Weights of a small model that answers yes/no questions on an image's attributes.
Model: 8.39M parameters, encoder norm layernorm, encoder patch size [8, 8], encoder layers 8, encoder width 192, fusion encoder layers 8, fusion encoder activation gelu.
Training: soap at rate 0.0015, 14100 steps.
Data: trained on aerial photos of the United States (SatlasPretrain), 203450 training examples, 4.4 epochs.
Rows from block 5 of the fusion encoder of a small model that answers yes/no questions on an image's attributes, named by matrix and row number. Rows with one number within an expert belong to one neuron, the router's apart. Each number is 128 + 32 x the weight over its row's rms, rounded and kept within 0 to 255. All counts start at 0. Numbers have three digits each.
After each expert's rows are labels from the 100 texts, of 14976, where the router gives the expert most weight on average: "fires on" is the input token at the peak. Only what is clearly more common there than usual is listed. The data: aerial photos of the United States (SatlasPretrain).
# router: router (fusion_encoder.blocks.5.mlp.router.weight, 8x256, trained with AdamW), inputs 0-63
# up: expert up (fusion_encoder.blocks.5.mlp.up, 8x128x256), inputs 0-63
# down: expert down (fusion_encoder.blocks.5.mlp.down, 8x256x128, transposed), outputs 0-63

# expert 0
router.0:135122137141136120166123089144161096128140186102163140148150099178127147135121137126124109089101096171073127140126186148163097171111168132163155133124100125123148092119140096146078163125152149
up.0:098135126128142115128124126128114117122016123128127130163085128133092130133128144131131108047165129145128126132128145090130128123119068132157117111128131126128128135237128168142180128128085082
down.0:137125131128129128140128130129120128122151128128128128131198139128147128114128135129128128128119128126169129127129122128129128128128128128122128130144117128117135115161133119122146128128133130
up.1:139124128131127128092137084114128135128103128127116124128128128121128128128128128128128128255000128111142128128128123135120138128128128109125128126128128128079127122128132128128128128131115128
down.1:108128128128128127128127122127128128128084137127128122128128135128068121128128069130128128128128128128000128128133130128128139128128134130135128128141114129128121128104137128132149128128128128
up.2:126130128189127103128113121128127130126036158128121127158128118128123135128138130134128148105105128125112127104129131105113136128128127122130115102130114128118128130128138135140042129128128099
down.2:115121128103129128129128128129127129129128128128128128123124131128130127128126121126127130128134129129148128133132126097129125128129122127127101128127140128127124128113134139128134128128129128
up.3:133138137124127121131128116124194128128000133128134125105128128129125132125128124130128133143180128107093127113131110081129128128129157113111115128128128128129121130144128133133087125128110126
down.3:119103126248128131141128128137029121136166128131123128130247085128128127129128129126132134107144128119112129147122133123127137127128127128128134211122093127124157111094128085128150127128140128
up.4:123128111128128120000094128128142157137105118126116126128133111124170132116153127128128131139098128128146128128141055255129130255133085109128117104112160128083125131157128105128011124128148136
down.4:116121125169138128111132116145099118144133085130128128128119125132150128123127136128128125116111131128129130153123137134111111129130128139124134130128128129128127124000127143125128127128128138
up.5:123115135105122113110127105171120105125117134128128131255128128141162125128131128129141125082122128128046135128127111255124131125128128124128112116132128126115133128128128128124106129128138130
down.5:124122129153129128128128123127128130147200128126128128128158145128144128128128163128126132128031128120136128128128127128128118128128087132130128155128127129128128124102134125128124128128128129
up.7:128140130128128016091128128167043128106048128128128133128164128173120128128128147128128128074128128131072128156128128185105128128128209147128134128128122128161128125206128128140128128128070128
down.7:137128128128122128128128128128128126128128136128128128190128110125128136116134136128118217128128128145128128128128120128128124128128033119128120128080128066128128128150247128128148128128128128
up.8:115132128128128128255128170128137128105145128128179156087114128128140102117128121134128128030146128143255128119128142151128128132128255129124128128128128128208125128127128128135126107128115166
down.8:136164117128128128052129128117062125128128128125128125175255118128128128127128123128127128094000128134132128128123131139128135128128130128128128066133128116132128133132122128136088121128127128
up.9:139120121124122147128126133132118139124255128128127132131130128128128131129128128111131111107123128127185128128127250132128128127128157130126135179128124128176128128111121128128128127139128128
down.9:115130128129128128128127130128142127128115131126127128132000123128129128131128115148132128136129128128151124125114112128134133127123000125137113128130128127128128129182128128128116128128124123
up.10:085131128151128095128139117153149102106128099129153129126126128130118121127077130129137137128126128126100133128127133127131125125128156144128128092128134128132125127170128148125153102123152128
down.10:110132124128128128123127126128160125128159131128128128131060128129125124122129143130128129128072128126125128124126116100130122128126137122126119140129131126127134121218129125128114128128129128
up.11:092123128139126128128120139128113124131234128128128128197137127128150128128131131128133128000128128131133128122123145128148127128128125134128128255135128128128128129000128128125128128121128128
down.11:119136128132127128128128132117130128129255157128129128128220128128128128128128128125124137140128128122169128128122096125129126128128116129137128000124132128128122127159131131133128128128124128
fires on: "road"; "parking lot"

# expert 1
router.1:154142143081142122163124103155164089129132175094169152190139063132106140102110170141158135076083106168069135148129180176173102162122185094179106122104122118135135102148190095161091151126137157
up.2:135129125117128125128107166126136127128128134129129128193128130128121128150128103131128128176134128138128127136128134102130127127128128128131128037129130129125125135108121110127123128127092117
down.2:124122128114128128130128133129105128128124124128127128124135123128253126128130119128127131000074128134128129128129124134131121128125145130126128117128128127127129128000139121128052127128128128
up.4:128132147129129128095135126131101122128255126128128132161183128127144120121126167129126144065071129128126116128126133107129128128128154125124120104129132128126128123118136128130131128128140135
down.4:130130129126127128128128124128131128128121128128128128115124134128137129128128125128128128141127128128123128128129128119129127128128115128129129096128127127128128128134128127128125128128128128
up.5:194173149107130128099142120126128129126128135122128125128151128128087128127128129141128132158128128121053124128129172029128127099128128180130141065083128128148128116167174143128175128128128128
down.5:133128125128129129128128163128128128116128132130126146156160141127127128127128148125128130255128129130000127128120132221126166133128115128119128142130150127127128128057123138129124132128132143
up.6:188101182153168115255142118150107128130067134106132163131123149100141124128128126135130117098214128137211143182158133104155118075132117114173155145106165134139108168107128116128207124134015126
down.6:144128114042090106111128171122126132128099155127138133128220113129116130129132147129128116128138127136165129097103118132126123127138204128122070118128131124157130136125062157128092129148119119
up.7:125128128088133128128149100138122128157116102128123125054128133128199128128128127129128128175128128123128126077128130046128108128128118128128126128134126128145128129195128111128139120128228125
down.7:128123124155129135128128129121128126128119132130128134128118158128122125128129131128131128128000128126255128128128124138128135128128130128133135144143184128127127132128128128126125128128126128
up.8:140124128128128128119133123128103132127124128128133133170146136129104139134123097128150085122052128131128138148128127229121120128131114132124131117113128125143128138120136128128145132128128128
down.8:128128119108129129123128128129131124129107117135128132082121111131128127128126151122128137128112130124000130129128127122090156128125170129127133123124111124129128115095133128128122127125134128
up.10:128182154113120095114128151128128126120128128127128107113096114128143141130128128085128150129000128123083123134128133146128114097128161117131144091128128128158121122144134157130120128131118109
down.10:112129125128128129147129128126128128125119128127128129159255068125135126132128110127128131215161133129051128128119132128127123128125000125068129142127130128128128132125118128105123130128129127
up.11:128127129128130128128131136121116128137000115121097128076255134122119137156135120124140157096176128134128119122152129176128108124121128128149126145128121127128125123130134122128178125128146128
down.11:128125130097128128110124128127078128127092132129128128100255138128114126131125136140128125142128129129204126129128114071125128127130152093137128048100123131125117130128113128132102128129132153
up.12:128112158173155128254143128115134142130128128123128124128125143128124151164107109117139118128203128127206121172140129130125103087119027128128141095116154137125097150000145101128158117110086137
down.12:131133131132120128129128104133128128119167128128128128000121122131128124121128133131128128128255128129128128126130127120126127124131205120128128128126075129132137105130131145134128128128128128
up.13:128128124128128128128132143112128128093100128132128131128128105133118158129129135125128128128128129128034128129128126119128131101128139102128112101129118104138132121128135128144106129128147073
down.13:128079128171138136140126125128138128159129122128125130186114142122128128128128129128128111128244128128128128132134131128130142128128128128128182255155144142097135128082136113115128121129126148
up.14:119128142140137149100134065130104129122122128122114114119152130118128130144120120131117138047019128130142131130129120109111120135127100114144118122134131131057120130176154118140127124126128148
down.14:122122128131125128123128128119128127128124119127127121135125128128128132128134123126128128128034123115125126122131129110128128128128132128127128108127123129127126130119130129127128128128130131
fires on: "parking lot"

# expert 2
router.2:184108148136120111136127134180169099109127157084178162204148126140132124122104193110139163072076092140097139124143181193184132173123150087102119120106146121085178081107204111125061144111153165
up.1:128126129122125134131140128128122122128099134144129121110100128129128130132128139126134120049128128123255142128125128128120119118134109098153128140128128128128128128097111152110000127131135199
down.1:128128128106136135096126122134140128129068128123128130111128125128116125136128128158128102255145128151143130086125126117133120131128000132102127052117140158175128150128128129113128126128130128
up.2:132129119129128129161128129134108128128255131129128140125089131128130128127132125128120138114080128132157129131126128215147128114128024121123127122139128128128128127121126128125188128128130128
down.2:133123128128124127130128129128132127131000128128121129127128128128128128128129099128128126128124128116227128130138127085127131129128144128130127149136148128131128158255119128128129129128128128
up.3:187128134128128133000128118126127129125112128128150128162128144128130128135110119129130131105140129135102128111133128128121130128127222128145125171114136128128115127134093161166065128130081128
down.3:141125128129148128127128134133162140128134128128128136115130179134110120130121086126135111128000130128124128119128121128132128129128001128123113132123134128134127128255128126124137126122143131
up.4:120141132117128130128123129133130119128079129128128138110112126128128134128128128128128130000089128131132128128121128156128128128128128128132132119129126127131130128121134127121137128129194128
down.4:128125129192128128119128128128128134128108128128124129108255109128126130134129128128128142255146126127125130127125128000128124127128128128140125128130134129131125164146128128000105128128128128
up.5:039128124143147131145130100143128116128095057123116114076128120128128116142103098115151084128122126131094128154125134117094128115127140179085136175113131124132151154108181075083108124110166124
down.5:145128128184115100146126151133140130120158139125136098151128129126113120114128148127114168136187127102043127132128141129106131132127115102155129000149128133128133064093128122159135128149127129
up.6:134124128124126122131119236093128138114082128135134126135128128129051122119128109127117152001108126125000088128132134118136128131128117128128121124129128129132123128139127138130240124127110113
down.6:137126121148126128128128095128135124132170131128130133165128123128128129129130124107134130128133128130128128127064128152129119128131104127140128140122132095128126113082119130128104128128130128
up.7:128128125128150128111130092128127146128106176129125107131108128128128128191124136128128021156023127121124171128125121000122048133127128128142128135080128128128115128025129129128083135128128125
down.7:138129128073128128128127167127127129121092126128139128128130134124122129128121132163126132120094133128224128110125127255128122129128162128189123104134128139132131129255116138223128128129128128
up.8:207171126152145069128136063127134128138130238132128125119030114122123124155131112116128064255106130122211151134128125127090128128124133126177128125125122129110078121103074123059022142128131118
down.8:128147140048128128128130124119119129135128115128128127170134197127125132114106170128128120130128124121111123128128126121131116128155094128126128061130131157128138128233128115140104128128128128
up.9:148169118128128128121128144128118159128109128127120073128136124126034128117059128096127128128111128128130121132124136128134108128133130128128118139063131132130125160128152124069141144131137118
down.9:194128126206126114128128140125129127128219144129128141138145127128126140132129147124128131128148128127146128128120128132128103123131128150119128077123148128128117147095134138128168128135128128
up.10:099119126118192139151126131129100119144244102131128128128145134126152123141100104101148109084184128132186132129120134080162117129131128139138144107117132127142122134117122155083039128129116126
down.10:063128128255128128128127088136133125128073126132137129130130151129122128128118121130130126038098128132201128113134092150126180127128128128158148129134029130128132124217124138128125128128128128
up.11:138126127128121111126111151115093128128080127132115117090108125128051127128127162123128128144126128125086124127122132128092130128128000126128128125140128125128128130133105119100231126132138136
down.11:182124127144125135129131129123127122129132116128128128255128133127128128132125145123133109068107132132129137127092128128127117130128176122139129000139126126114128164178138128131125124128128142
fires on: "road"

# expert 5
router.5:167141125091144134149115143114119119173103141151125132138130139125056128130120158129124153134082114159129150139195113118162143136124159111130142180121120108102139154093122121124181119107149134
up.0:135145128106121109114118147128143128128117128129132120122107128128128123124125123127128117038037127157121123128133141128236191139126142151113135136102128127073139126156129129128128122128117128
down.0:128101118102143128131126141127135132128250124128125126197017110128129128128128122128128128137167126127126128128128113125000120126126128128133128099128127128137126130024128126125138128126130127
up.1:134128126115128128175128128128129133124130142132128130128124139128125147128067128128133117125013128128128128132128128137109128128131117130123148091128128128128127135126128128118255128128128128
down.1:128128115214132128128128128128105128134128128139127126128121082128128128125128136128128122156128128126128128113129128152130128128128107128128130186128075137128125128140136128128134128128128128
up.3:112123122000128093142128061128142099125095111128128089128096134133140126130128139119130132166143130122128128121115128170148211140131154130128145255121126128128143148142117146133128129128128119
down.3:159172114066113117146130141128009128129135130138127128116110137129081134130129108167131134244159130141125108097049129130129040128108108128128069113113135128127118128070128129128129118128110128
up.4:117121122155104118127128094118213175128134150128128112128102131131160146146193061139068128124128128128114125196097103024218139162123097104127134124108096124128110128132133128128128142108137115
down.4:094133123110131128132130127128106142128140137105132137124041128128139137129126128136121126104097131133151127128123128118128081119128038121137093101126251136144116128119121135128126136128128110
up.5:128132248110128128169093119128135092103000128097116064129120128132093072128085142131128120128215128192158099133185145132128138119133128129128141142126179152209113127099128128134152128144009128
down.5:128136128012126142136134129130134187144130119128104126138122119130133128126128112132107100129128128124123138134107125114130121138128167125097125116077128128127137099128128084138118128128128124
up.6:086113126121094109128115128133128122115170219161139128128209101131127128125126155127128113128118152134121119190123116126138137128128075067110121100125138128180128100065255128130075128098145050
down.6:141123128099130123104135126128128118129168111128128127206127136129143132125140128128127138156255128065151127113128136157133128162138143132136124127000112124130129127024120154128128118131122150
up.7:130131125116156129128137132129124140128133128128128046128119144128186106128128203128113128133128109092128128163122092110128175086130115101109128148128128128211128151170188126128255119128036118
down.7:128128132023121118135131138129128125120145066128128111164128128133115129128132140128144128104128127159129137109078129150130140128128133076115123129047000116125133060075128141105042128136118128
up.9:128129126136128128171222090132128098136223128128128128105128120128205128128132122131128128124255128128111128103141126082128135155128115128136130144119134121128128128176135140128067114130156128
down.9:124127128042129128132127128128148124114128185130127137128126068127120128133123128122128061064128128124000128255128171230129124128130124128121159164124128128128128147089126098125108128134128128
up.10:124128128128128128119166043128123128138151128128111124128218136130172123128131152183129134134128128116128081133116128132128125128128131135128125209128128128128128050205128128128119121128132128
down.10:118127125182131128126139128116218128128144128128117125150128127128128128128128130143128154112000128083135127128126117132129099128128131128129128091128128098126128125042128128128126021128128128
up.11:128128086121108122132128118117133129179126181130104203128137128131156182135128121134136172137139128069122127135125128082122133128123025118132125128128098104120111134225129152104115091130219140
down.11:132177125128137135166123164128154134124104122133116110118128176168065122129082128128128072085051128116114125208123128154159117094128112128128164209150151126135147140094161100130203108128088128
up.12:132143126101129139133128128133146148129128128128113133133105128128118128123125140131124126135132130128133126147135131123131127104128158122125147254145128128130128128171128130100123128139136128
down.12:128016126113119130128129134127128128133128128106128129128121123119101128135128178128114114106108128117066128129127087221154127133128171133128128123117170140127126128190128130049089127128121128
fires on: "crop field"

# expert 6
router.6:134147136094111100137124104158160103135147181116177130159139092139150146123106155153137118078107098166084137103087166162142084162107135106147134141116105092105188096132156092120102121128149167
up.0:182138128128129128124128134113096129130049110124128197127097118128120128147171128097133150128138127108128151074128128116101110145127230133116128115142123128084155116111128083109128148132255129
down.0:114128141140128124120128115122128128128107152131134129120060105128128140127128120127119143157165129133157127145128125128130130125126136123146130135128128124128103126133182150135128128131119117
up.1:138120109126131138135128116129131128148128116125095125128162129133131128135128131128128115107029129119219131117128134128121119107128255133176143128128128131103128133067128062128117136125199127
down.1:171131127090121120132132136126136138128132141128128120183066150128110128128126108127125129118128127128000125128128138127131023127128000128117130128128129127131128160008129134128128128128125128
up.3:118114136128127124128131112113159128122169136128128129140129128128123131128128127130123128122126128130103129000128124108127154124128119128128127083129118128123128128000133127136134131125055114
down.3:119118128147128129179128219136088128136161126146139130119066212130127139124128132094132126124005133130000129137129119080128123132131153125121124129130131104129138248163130133123142128128134128
up.4:159126128113157128124129128128128140137251128128099128130128132124128114131133153118103131128128128107094128139142116121125119128128136134128203161126128128085128133201131092128148130128152127
down.4:124128129128128128132128128130128128117030128128128128130104129128128128128123128128133128204122128128144125128128128128129127127128150128126128193127125128136129128136129130130130128128125128
up.5:138128122184127128119128104117154142129174128126128083128116117128111128128128128128100129128129130128155128138128124074134138128128140128141120130120128126128128137144145128137114128128080124
down.5:092111126125128132177128126146098129128180094128129141128128129128135110124124128129158128255199127124093123106131131145124125129128173130088125161134117141127148101128108113121153127123128145
up.6:143123114141129128108081128111134186128255125130121123188128090143118128136158125128128068128128128111000128104130117127121108128139128107111116147166126128119128133128087080128121128128128176
down.6:131126127130127128126128126130128124127112130128130127116115128128127125124128142128128141128000128107146128131128128128128133128128131128131122128128122128124132128128129131130130128128137128
up.7:226125168173166133128128134128197138102161101128128077131106128166088128099129128128125094255128128128024115122128121065129128130137088117160127045128128128128129159093140114126000128119129169
down.7:136123137110129128157129128133153128132234124124128125089106128128170118127129117131130102072037128125028129126120128220141127131130138123081131128128128141132136181080077106112128128128128128
up.8:135085128128133128141121128138106128133114085128128128128202128128133128129117127128128111103171128126156126140135134236128118149128143137132143128141130135122128126128098020128185128128235132
down.8:128131135128128128128134135117128129128000128119128109128128122128109151128128152128112128128104128128234128135129122117133120126128128128131128128113142128138116128128162133129104127128116110
up.9:141128128172132135113128132130113135120197100129128126140016130141133128128129080112129111134172128128084128116128126106125128143128108120121121109130132127126145133104114114105131127127128162
down.9:134128138143129128135125119128129126128066129128126129069112119128103134130128133129128129255169128127160128128128124255128143129128134128129149131124124129126120135167133115128136127128128127
up.10:092169144140188117128128128131156128123161130128128127066000128133127128127129126124125136128049128127120128051134063172133128124128112057128126143123128127113128128085132128128121127120119171
down.10:130150127128129128128127133131069128128056121131131152155139128128032128127123122135139120134115129142108125124110137000121137127128137128128126042128133129136143123128129127127142128123127128
up.11:141128125100128128132128133128155128128127122127128128139128128111128125128128145130128128128167128136131110255128129052130134138128128143111129128128128129128128132128154167128140110128079128
down.11:129130126128127128132128126128147128128255128127127127128139128128255131130129131130128124123128126127153128126129127128130117129124128134128132210118115125127126094155118107124128128128128128
fires on: "parking lot"

# expert 3
router.3:153108160094129116154121068161159104135145169118165182191181074132123142150105191115154149081114111176119133154144129165158130155131169106151115158138107144127156080127181076132089158099135151
up.0:131149102142128139118127133131133136149050129131077135128233125130128161125128135124128131128133128095181146131131137137128137129129128127128153128134128128066125119111128031128082155128225128
down.0:126180140124128128130128128129128128130145129125134127128128128128128118118120162126128128128000132129133126128129125097124138128128128125124121121126137128114128125181133128128128128128125127
up.1:128131131128110124127128122097129128128128144128111133172206123091129128131128138133117128128000128120160131128123132144100160128128123128122127072122125124082128128128156128128190128128128094
down.1:129128111050117128126127126128125132127132128127129152128145158129127133133130160125132128128211128128128128124128102253127135128128122128128123106120128129137127155128144185122134128129127132
up.3:122129132129128128189132131128129126128165124133129131128128128126139122130112121120135094121131128122114128139129125128128127128128240128082125000129128128135128113110113131127135124128163135
down.3:119122142123128128130128128128111128128090126122131126126150139128136128127128161137128132128144128128000128128127136004128114128128017138129128130130128135128128126125124128126055128128126127
up.4:118144128128134128128135128128124145131143128129132114128007146128129128132128114129128128128000128125156128140126130108177110121128054114128126106128128128136122139166098130116116128128118128
down.4:121128127127129128128128131128128127128084121128127128207123124126128128128128125129132128120081128126102129119129127128127116128128134135128209123136120129130128131183120120125132128128128128
up.5:128128130128130127127128126130128127127138124128130127129114129128128121129127125128129118154123128129122128125128128136131124132128128129129129154130128128132128130134128130129118127127127132
down.5:126130128130128128128128128128122128128094125128128127139131127128123127128128151128129128087070128127118128124130131108128126128128148129128128117131128128128131125120123121126115128128129128
up.6:128126137128175128148163128128118114147128110129156129128128136128133128135128122125155081198128132128175115094128115157116128128128128124128130000128131128159129128128128245128112128130072166
down.6:183127127128128128130128128128128128128110128128128128146198128128131128128129045125141051098212128129033128113109128128128110128126128128118128123150096126123146126128128128125131128128128132
up.7:107132124169118125128103120128128125120096152127128128110131125128080128125128128128128255130150128126183128128123128140118182128128128128128128120093128127117112128096170128128162128128128128
down.7:132107128115128128128128135128128137126110128127128147098159128123097128133126128131127128128255128134128130128151126128146128128128128128128130128121128126130130128128128128107128124128131128
up.9:128128131132131101128148133134128162134150128129143141131101132129140128129117125128130118146000127127125125119131127131128127129130129107124126000126127128155128125194059128128105128131120153
down.9:156143146109133128125134129129128130128117128128124128183128112129127125132127149123128118128128127123255128128129128255122127128127128128128128096140113128131128161164128123125137127128128129
up.11:133134176109137034133134118151180128093098128112197111120077176128119128117101103141130108128221130128121128075128132128128121128128133128157102117142128144255124128111118128187000099128128128
down.11:128121130128132128126128127121128128128255128128130126162128113128128124128128133125128128046137128130000128128127156057124154133128255118128129164135104127128146125084128088128093127128130128
up.12:128136128153077128105135114139109128128114128122128139128128128107132159125124128127119128128107128128122128255128133128128206083128128128128127128128107128106111097128128201128173147137128089
down.12:143128130128128128129128129128128131128125128128128128128121128128124128131128120128128128088255128130255128130140110071133129127134126128124128094118132125128128127172128128128116128128125128
up.13:128150129075124127125134122123131123157206135129129128120128124132169133128128128130128194163116128141096127138128124112121128125128019134149142129113127127128124119191154141128129128128128128
down.13:134127136128128128132128129127128129125152128128129128128126136128134128129128164128128146166255128128230128128128120134130137128128034127125128017165127130128128127151129128132086127129126128
fires on: "parking lot"

# expert 4
router.4:150155112039141109161143135176141090122129167126172158100133135146142147141106174126156159135108103140108156116115147054174131159130145094156119084093133133127147118172179092142094170116154140
up.0:146203160128128128134157141128122128130156135128146128142128128127132128128128125139146128144118128144064123118128150128000128060128170119128128128128128132128129082000128154128130128130147128
down.0:102136130128157128128133137130113130126128128080128128128128128126128103137128128128128133000154128106115128182116128128105128128128128127128128101160255140128128178233128124128128127128112128
up.1:090196245092154115132124124133108165132060128128137128133113098108128114128131130124135067128132124110122130095115107134198207157128165087128117107128143127128131127142112128128133128128162100
down.1:150139126121128128112123125147128120128128128138128143157157142145128128125154187122144163128167124135161135128124127164120132136128137174131158197143137128151145105103145058108137144128128138
up.2:128100128128128128114162128128072128130104034128128136152128122128128128128186128124128128126128128026128128128128119128128207128128121128077153128128155128128142128112128128251109120128144128
down.2:131173216100128128128128129128128128128127128199128177128105128128128128128128185114144126130128128251044132144048110128133128128128123128122128150137079075121125031097128127128082126122128128
up.3:184171111128117107160128229098132128105130140144117128129141128147051128132099108128113145255108133161116124138135140090103145123131119133128128155122103128105114111128124166091096124131049128
down.3:190128126128101095132152128093134142158123196117133076128149129114138154125087094130128087128128145102185103165123229128148135136133123107130128130116128137142063128110098138185220132129045102
up.4:133094125128135128128124157138128128136116168131144152178017123138150116140168118141146130128122126119097103115134061145153128128130123087139147131108147133151128127128111128128128128128115088
down.4:121128131136127132120140075134128129128188138128127085142207130130175128121130138093128129079119128136128132097080131127119128128126116128151111121070137135124117088033105128124183131125152124
up.5:120128132000128128144204128119116078125128126128128128110125134136122141136092133128128133128128128129044128126127130122112125128128122128128149097111127128147128128156115124136135114128137132
down.5:122128129128123119137125123119131126140135128128128125163129130126128131127131125128126125122139196123150128128119135142130134133128085138130128012163118128113130127015128130128154125134114128
up.6:231128130128121100128128122128128174155176128128136164128129093128132110142128128128128128137124128062117133110127128156148210132129091087124128170151143128128137128128035072128078191128128102
down.6:128192128128128128136128167136128117147117096148125113032109126155150128143129128092128128128128128140131128200128128078128128118115128120128124128128096128135128089062100128128128129128130128
up.7:128104128118128128128128128117151126148182157128128129101128128128128128128128159136128128084176128128155128176128134128128128128124134128189128128106128128118079128255139128128244128128157128
down.7:128080128128158128128128128128128000128000128158128168128088131128128128130128136121192118128128128156176128128128098236134255135128128128131152123128128128128144128042191128089103128128128128
up.8:128151130128128127129120155128156147135152102128116142125117112128128122153137098125128154206121128137119159138130118215116112143128103128090128095128116134128160128112128051128255133157119128
down.8:150133135156128128114130157110104128128112143130129132128150128125130148133160086127115106145089100130128138155121128094126146123128128128128128091156060120131125098128122161165128128131128099
up.9:039070129164128126128128058134173109137086108128128114098189124123150116153104128118134102063162128135125137134127132154066121128128113156128123110138130122070150120149131111184138122114128134
down.9:130120118128143128185134136129128125123091101130127132000119127128128127128125128130127128229069129128121128123125111121128128128134128118128128119121131132137135128141128128126128126128126128
up.10:128084093128130159102127140128128210076137085125128128187150134128120121128128156080128090131128128121227094129125128200160151128128120129128096112128141121128122161116106128128083128128128121
down.10:026185115149126125146128128129119128135033128137128107128144127130034125128126058127122124126093130146154128128124128135120104133116128049112128124118128118131127255088128128128122128129126128
fires on: "building"

# expert 7
router.7:160129145133136112155116129178170084124159161098187155141151101141122153148125170119147169080090120141092131113148163147160130167117165096185105122115098117118138087127195102144071149113150167
up.0:128116138130128128166127073133040131151099137128128131222136128125127128127132135134130113034165129123108078087136130000064189131128255128099126173129130128138128126163130128161065139127112141
down.0:128113128128120127129131133120128129128115124135129129136121128128129131128128133131127129157144128129128128120092117095136142128128144134180128108134131129122128127171091133129135128128128121
up.1:118128141128112131128128128119158124133175130130128131073128128093112128134129118124128128200000124126128128128128128128137128113129083128142158126128117128128111124146128122134128123123124097
down.1:128128128148137128088119127128128127128082128128128128128128206130128126128128128128128117128136128132255126133171121123128128128128136128115139146143136135153128125053128134135000128129128128
up.2:114146128128122128135136195134159128132167128129128130141125143127119129126123128126133128178082126130255134137128125152137127127135155162128127255133128128134128119128120143153128126128128128
down.2:128002126127125125125128129128144129128123140130131128134112116137133126128129128135134116084173128137131127128125136128128125129126128125126121078129128129140127143000118136129112128128127126
up.3:111128128128129097128142128128137128128152138128185128128128128153139128120122132128128127128143130128128112153128128117128123129130020128132107143128128128148128128200128154128092128128113128
down.3:128117128000129128128128128128128128128128128128129128128128133128128128127132128128128123128128128128255129128128108141128128128128157129133128128128128115128129122128134128125128128128131128
up.5:129128128128128133083127127128133130134128134128129127023255128127140127128133127127119149114128129128128133137128118084128128127128123174123164091129132128110129128164139128119164128128137122
down.5:117129128122255128132129133128128128128136129128128128151116126128103126128128128136126128131043128126155128127132137170128128129128255130127127177127139127132127128131128128128128127128128128
up.6:163098104040128127110121128128086134142153128126114128123196061128133130135139145135128165087167128105119142094129109147097128127125177128104128094124125128128131132145124128128127156125135114
down.6:128113128065126128096128128128187128131129126128128127129128141114123137132131128128133126179148130125128128128110081112154154125127115130142178100114177093128118128152144132119128128126131119
up.7:095135122000130106128128151128128128118128128129138128204120128151112128128122134128194128255255128128065128129128149112126128138128115128130128196128128145128132128183128150128255127128121132
down.7:128128128128119128078128128128128122132128128128133135128102128129141127128128118124128128128128128138128130128152128112126139128128150127128145110124145097128127128128177128128000128128128129
up.8:114144128115128143115128178130159125128124108129128140131133128134136124128128088128128162128000128130169140161128128096128079117128100128128149238129115122128130133255128128128158128130255118
down.8:153125129102122128126127128132128127129122130128129127255128128126111123127128124128128101121143128128141127129143129127135215130128135179127125118129134128128128131129129126125151128128128130
up.9:128144128158130128128137132154144125122114128131128128154128132132125116126118133128128094255128128128114131146132128081143117132129128128136129128150128124158130121128112128128152116128129154
down.9:079128119098128128128133128141109126133182127128128131128054077128128114127126128131123141011255128128027124128128128128074051128128111128102137128123111152112130128128128100126128129128128131
up.10:152128132207122128128127128121127128126128131128115128128155125117072128130130119128119109114128126124128130122135128105133129130128194128122128135136126114128130117128128121124113136124120109
down.10:022128128202128126176128133133125128127146127128128128208058109137143124125128128133131148255212125128040128115128158128115108127128128128130128128129128128128126125042128130137131124128123128
up.11:123134119104130162139154115149130128143152126128132170128128153129128130123140169124137122184162127125252127068116128126131128132128137128119131128130134128130141102158128128128061129130141128
down.11:128111130168128130138125165126126133119000128128128127139008127129109128126128199141136151063000128135107138070114133179133127123129061107156134237147079160128142111000112127140229127131128123
fires on: "parking lot"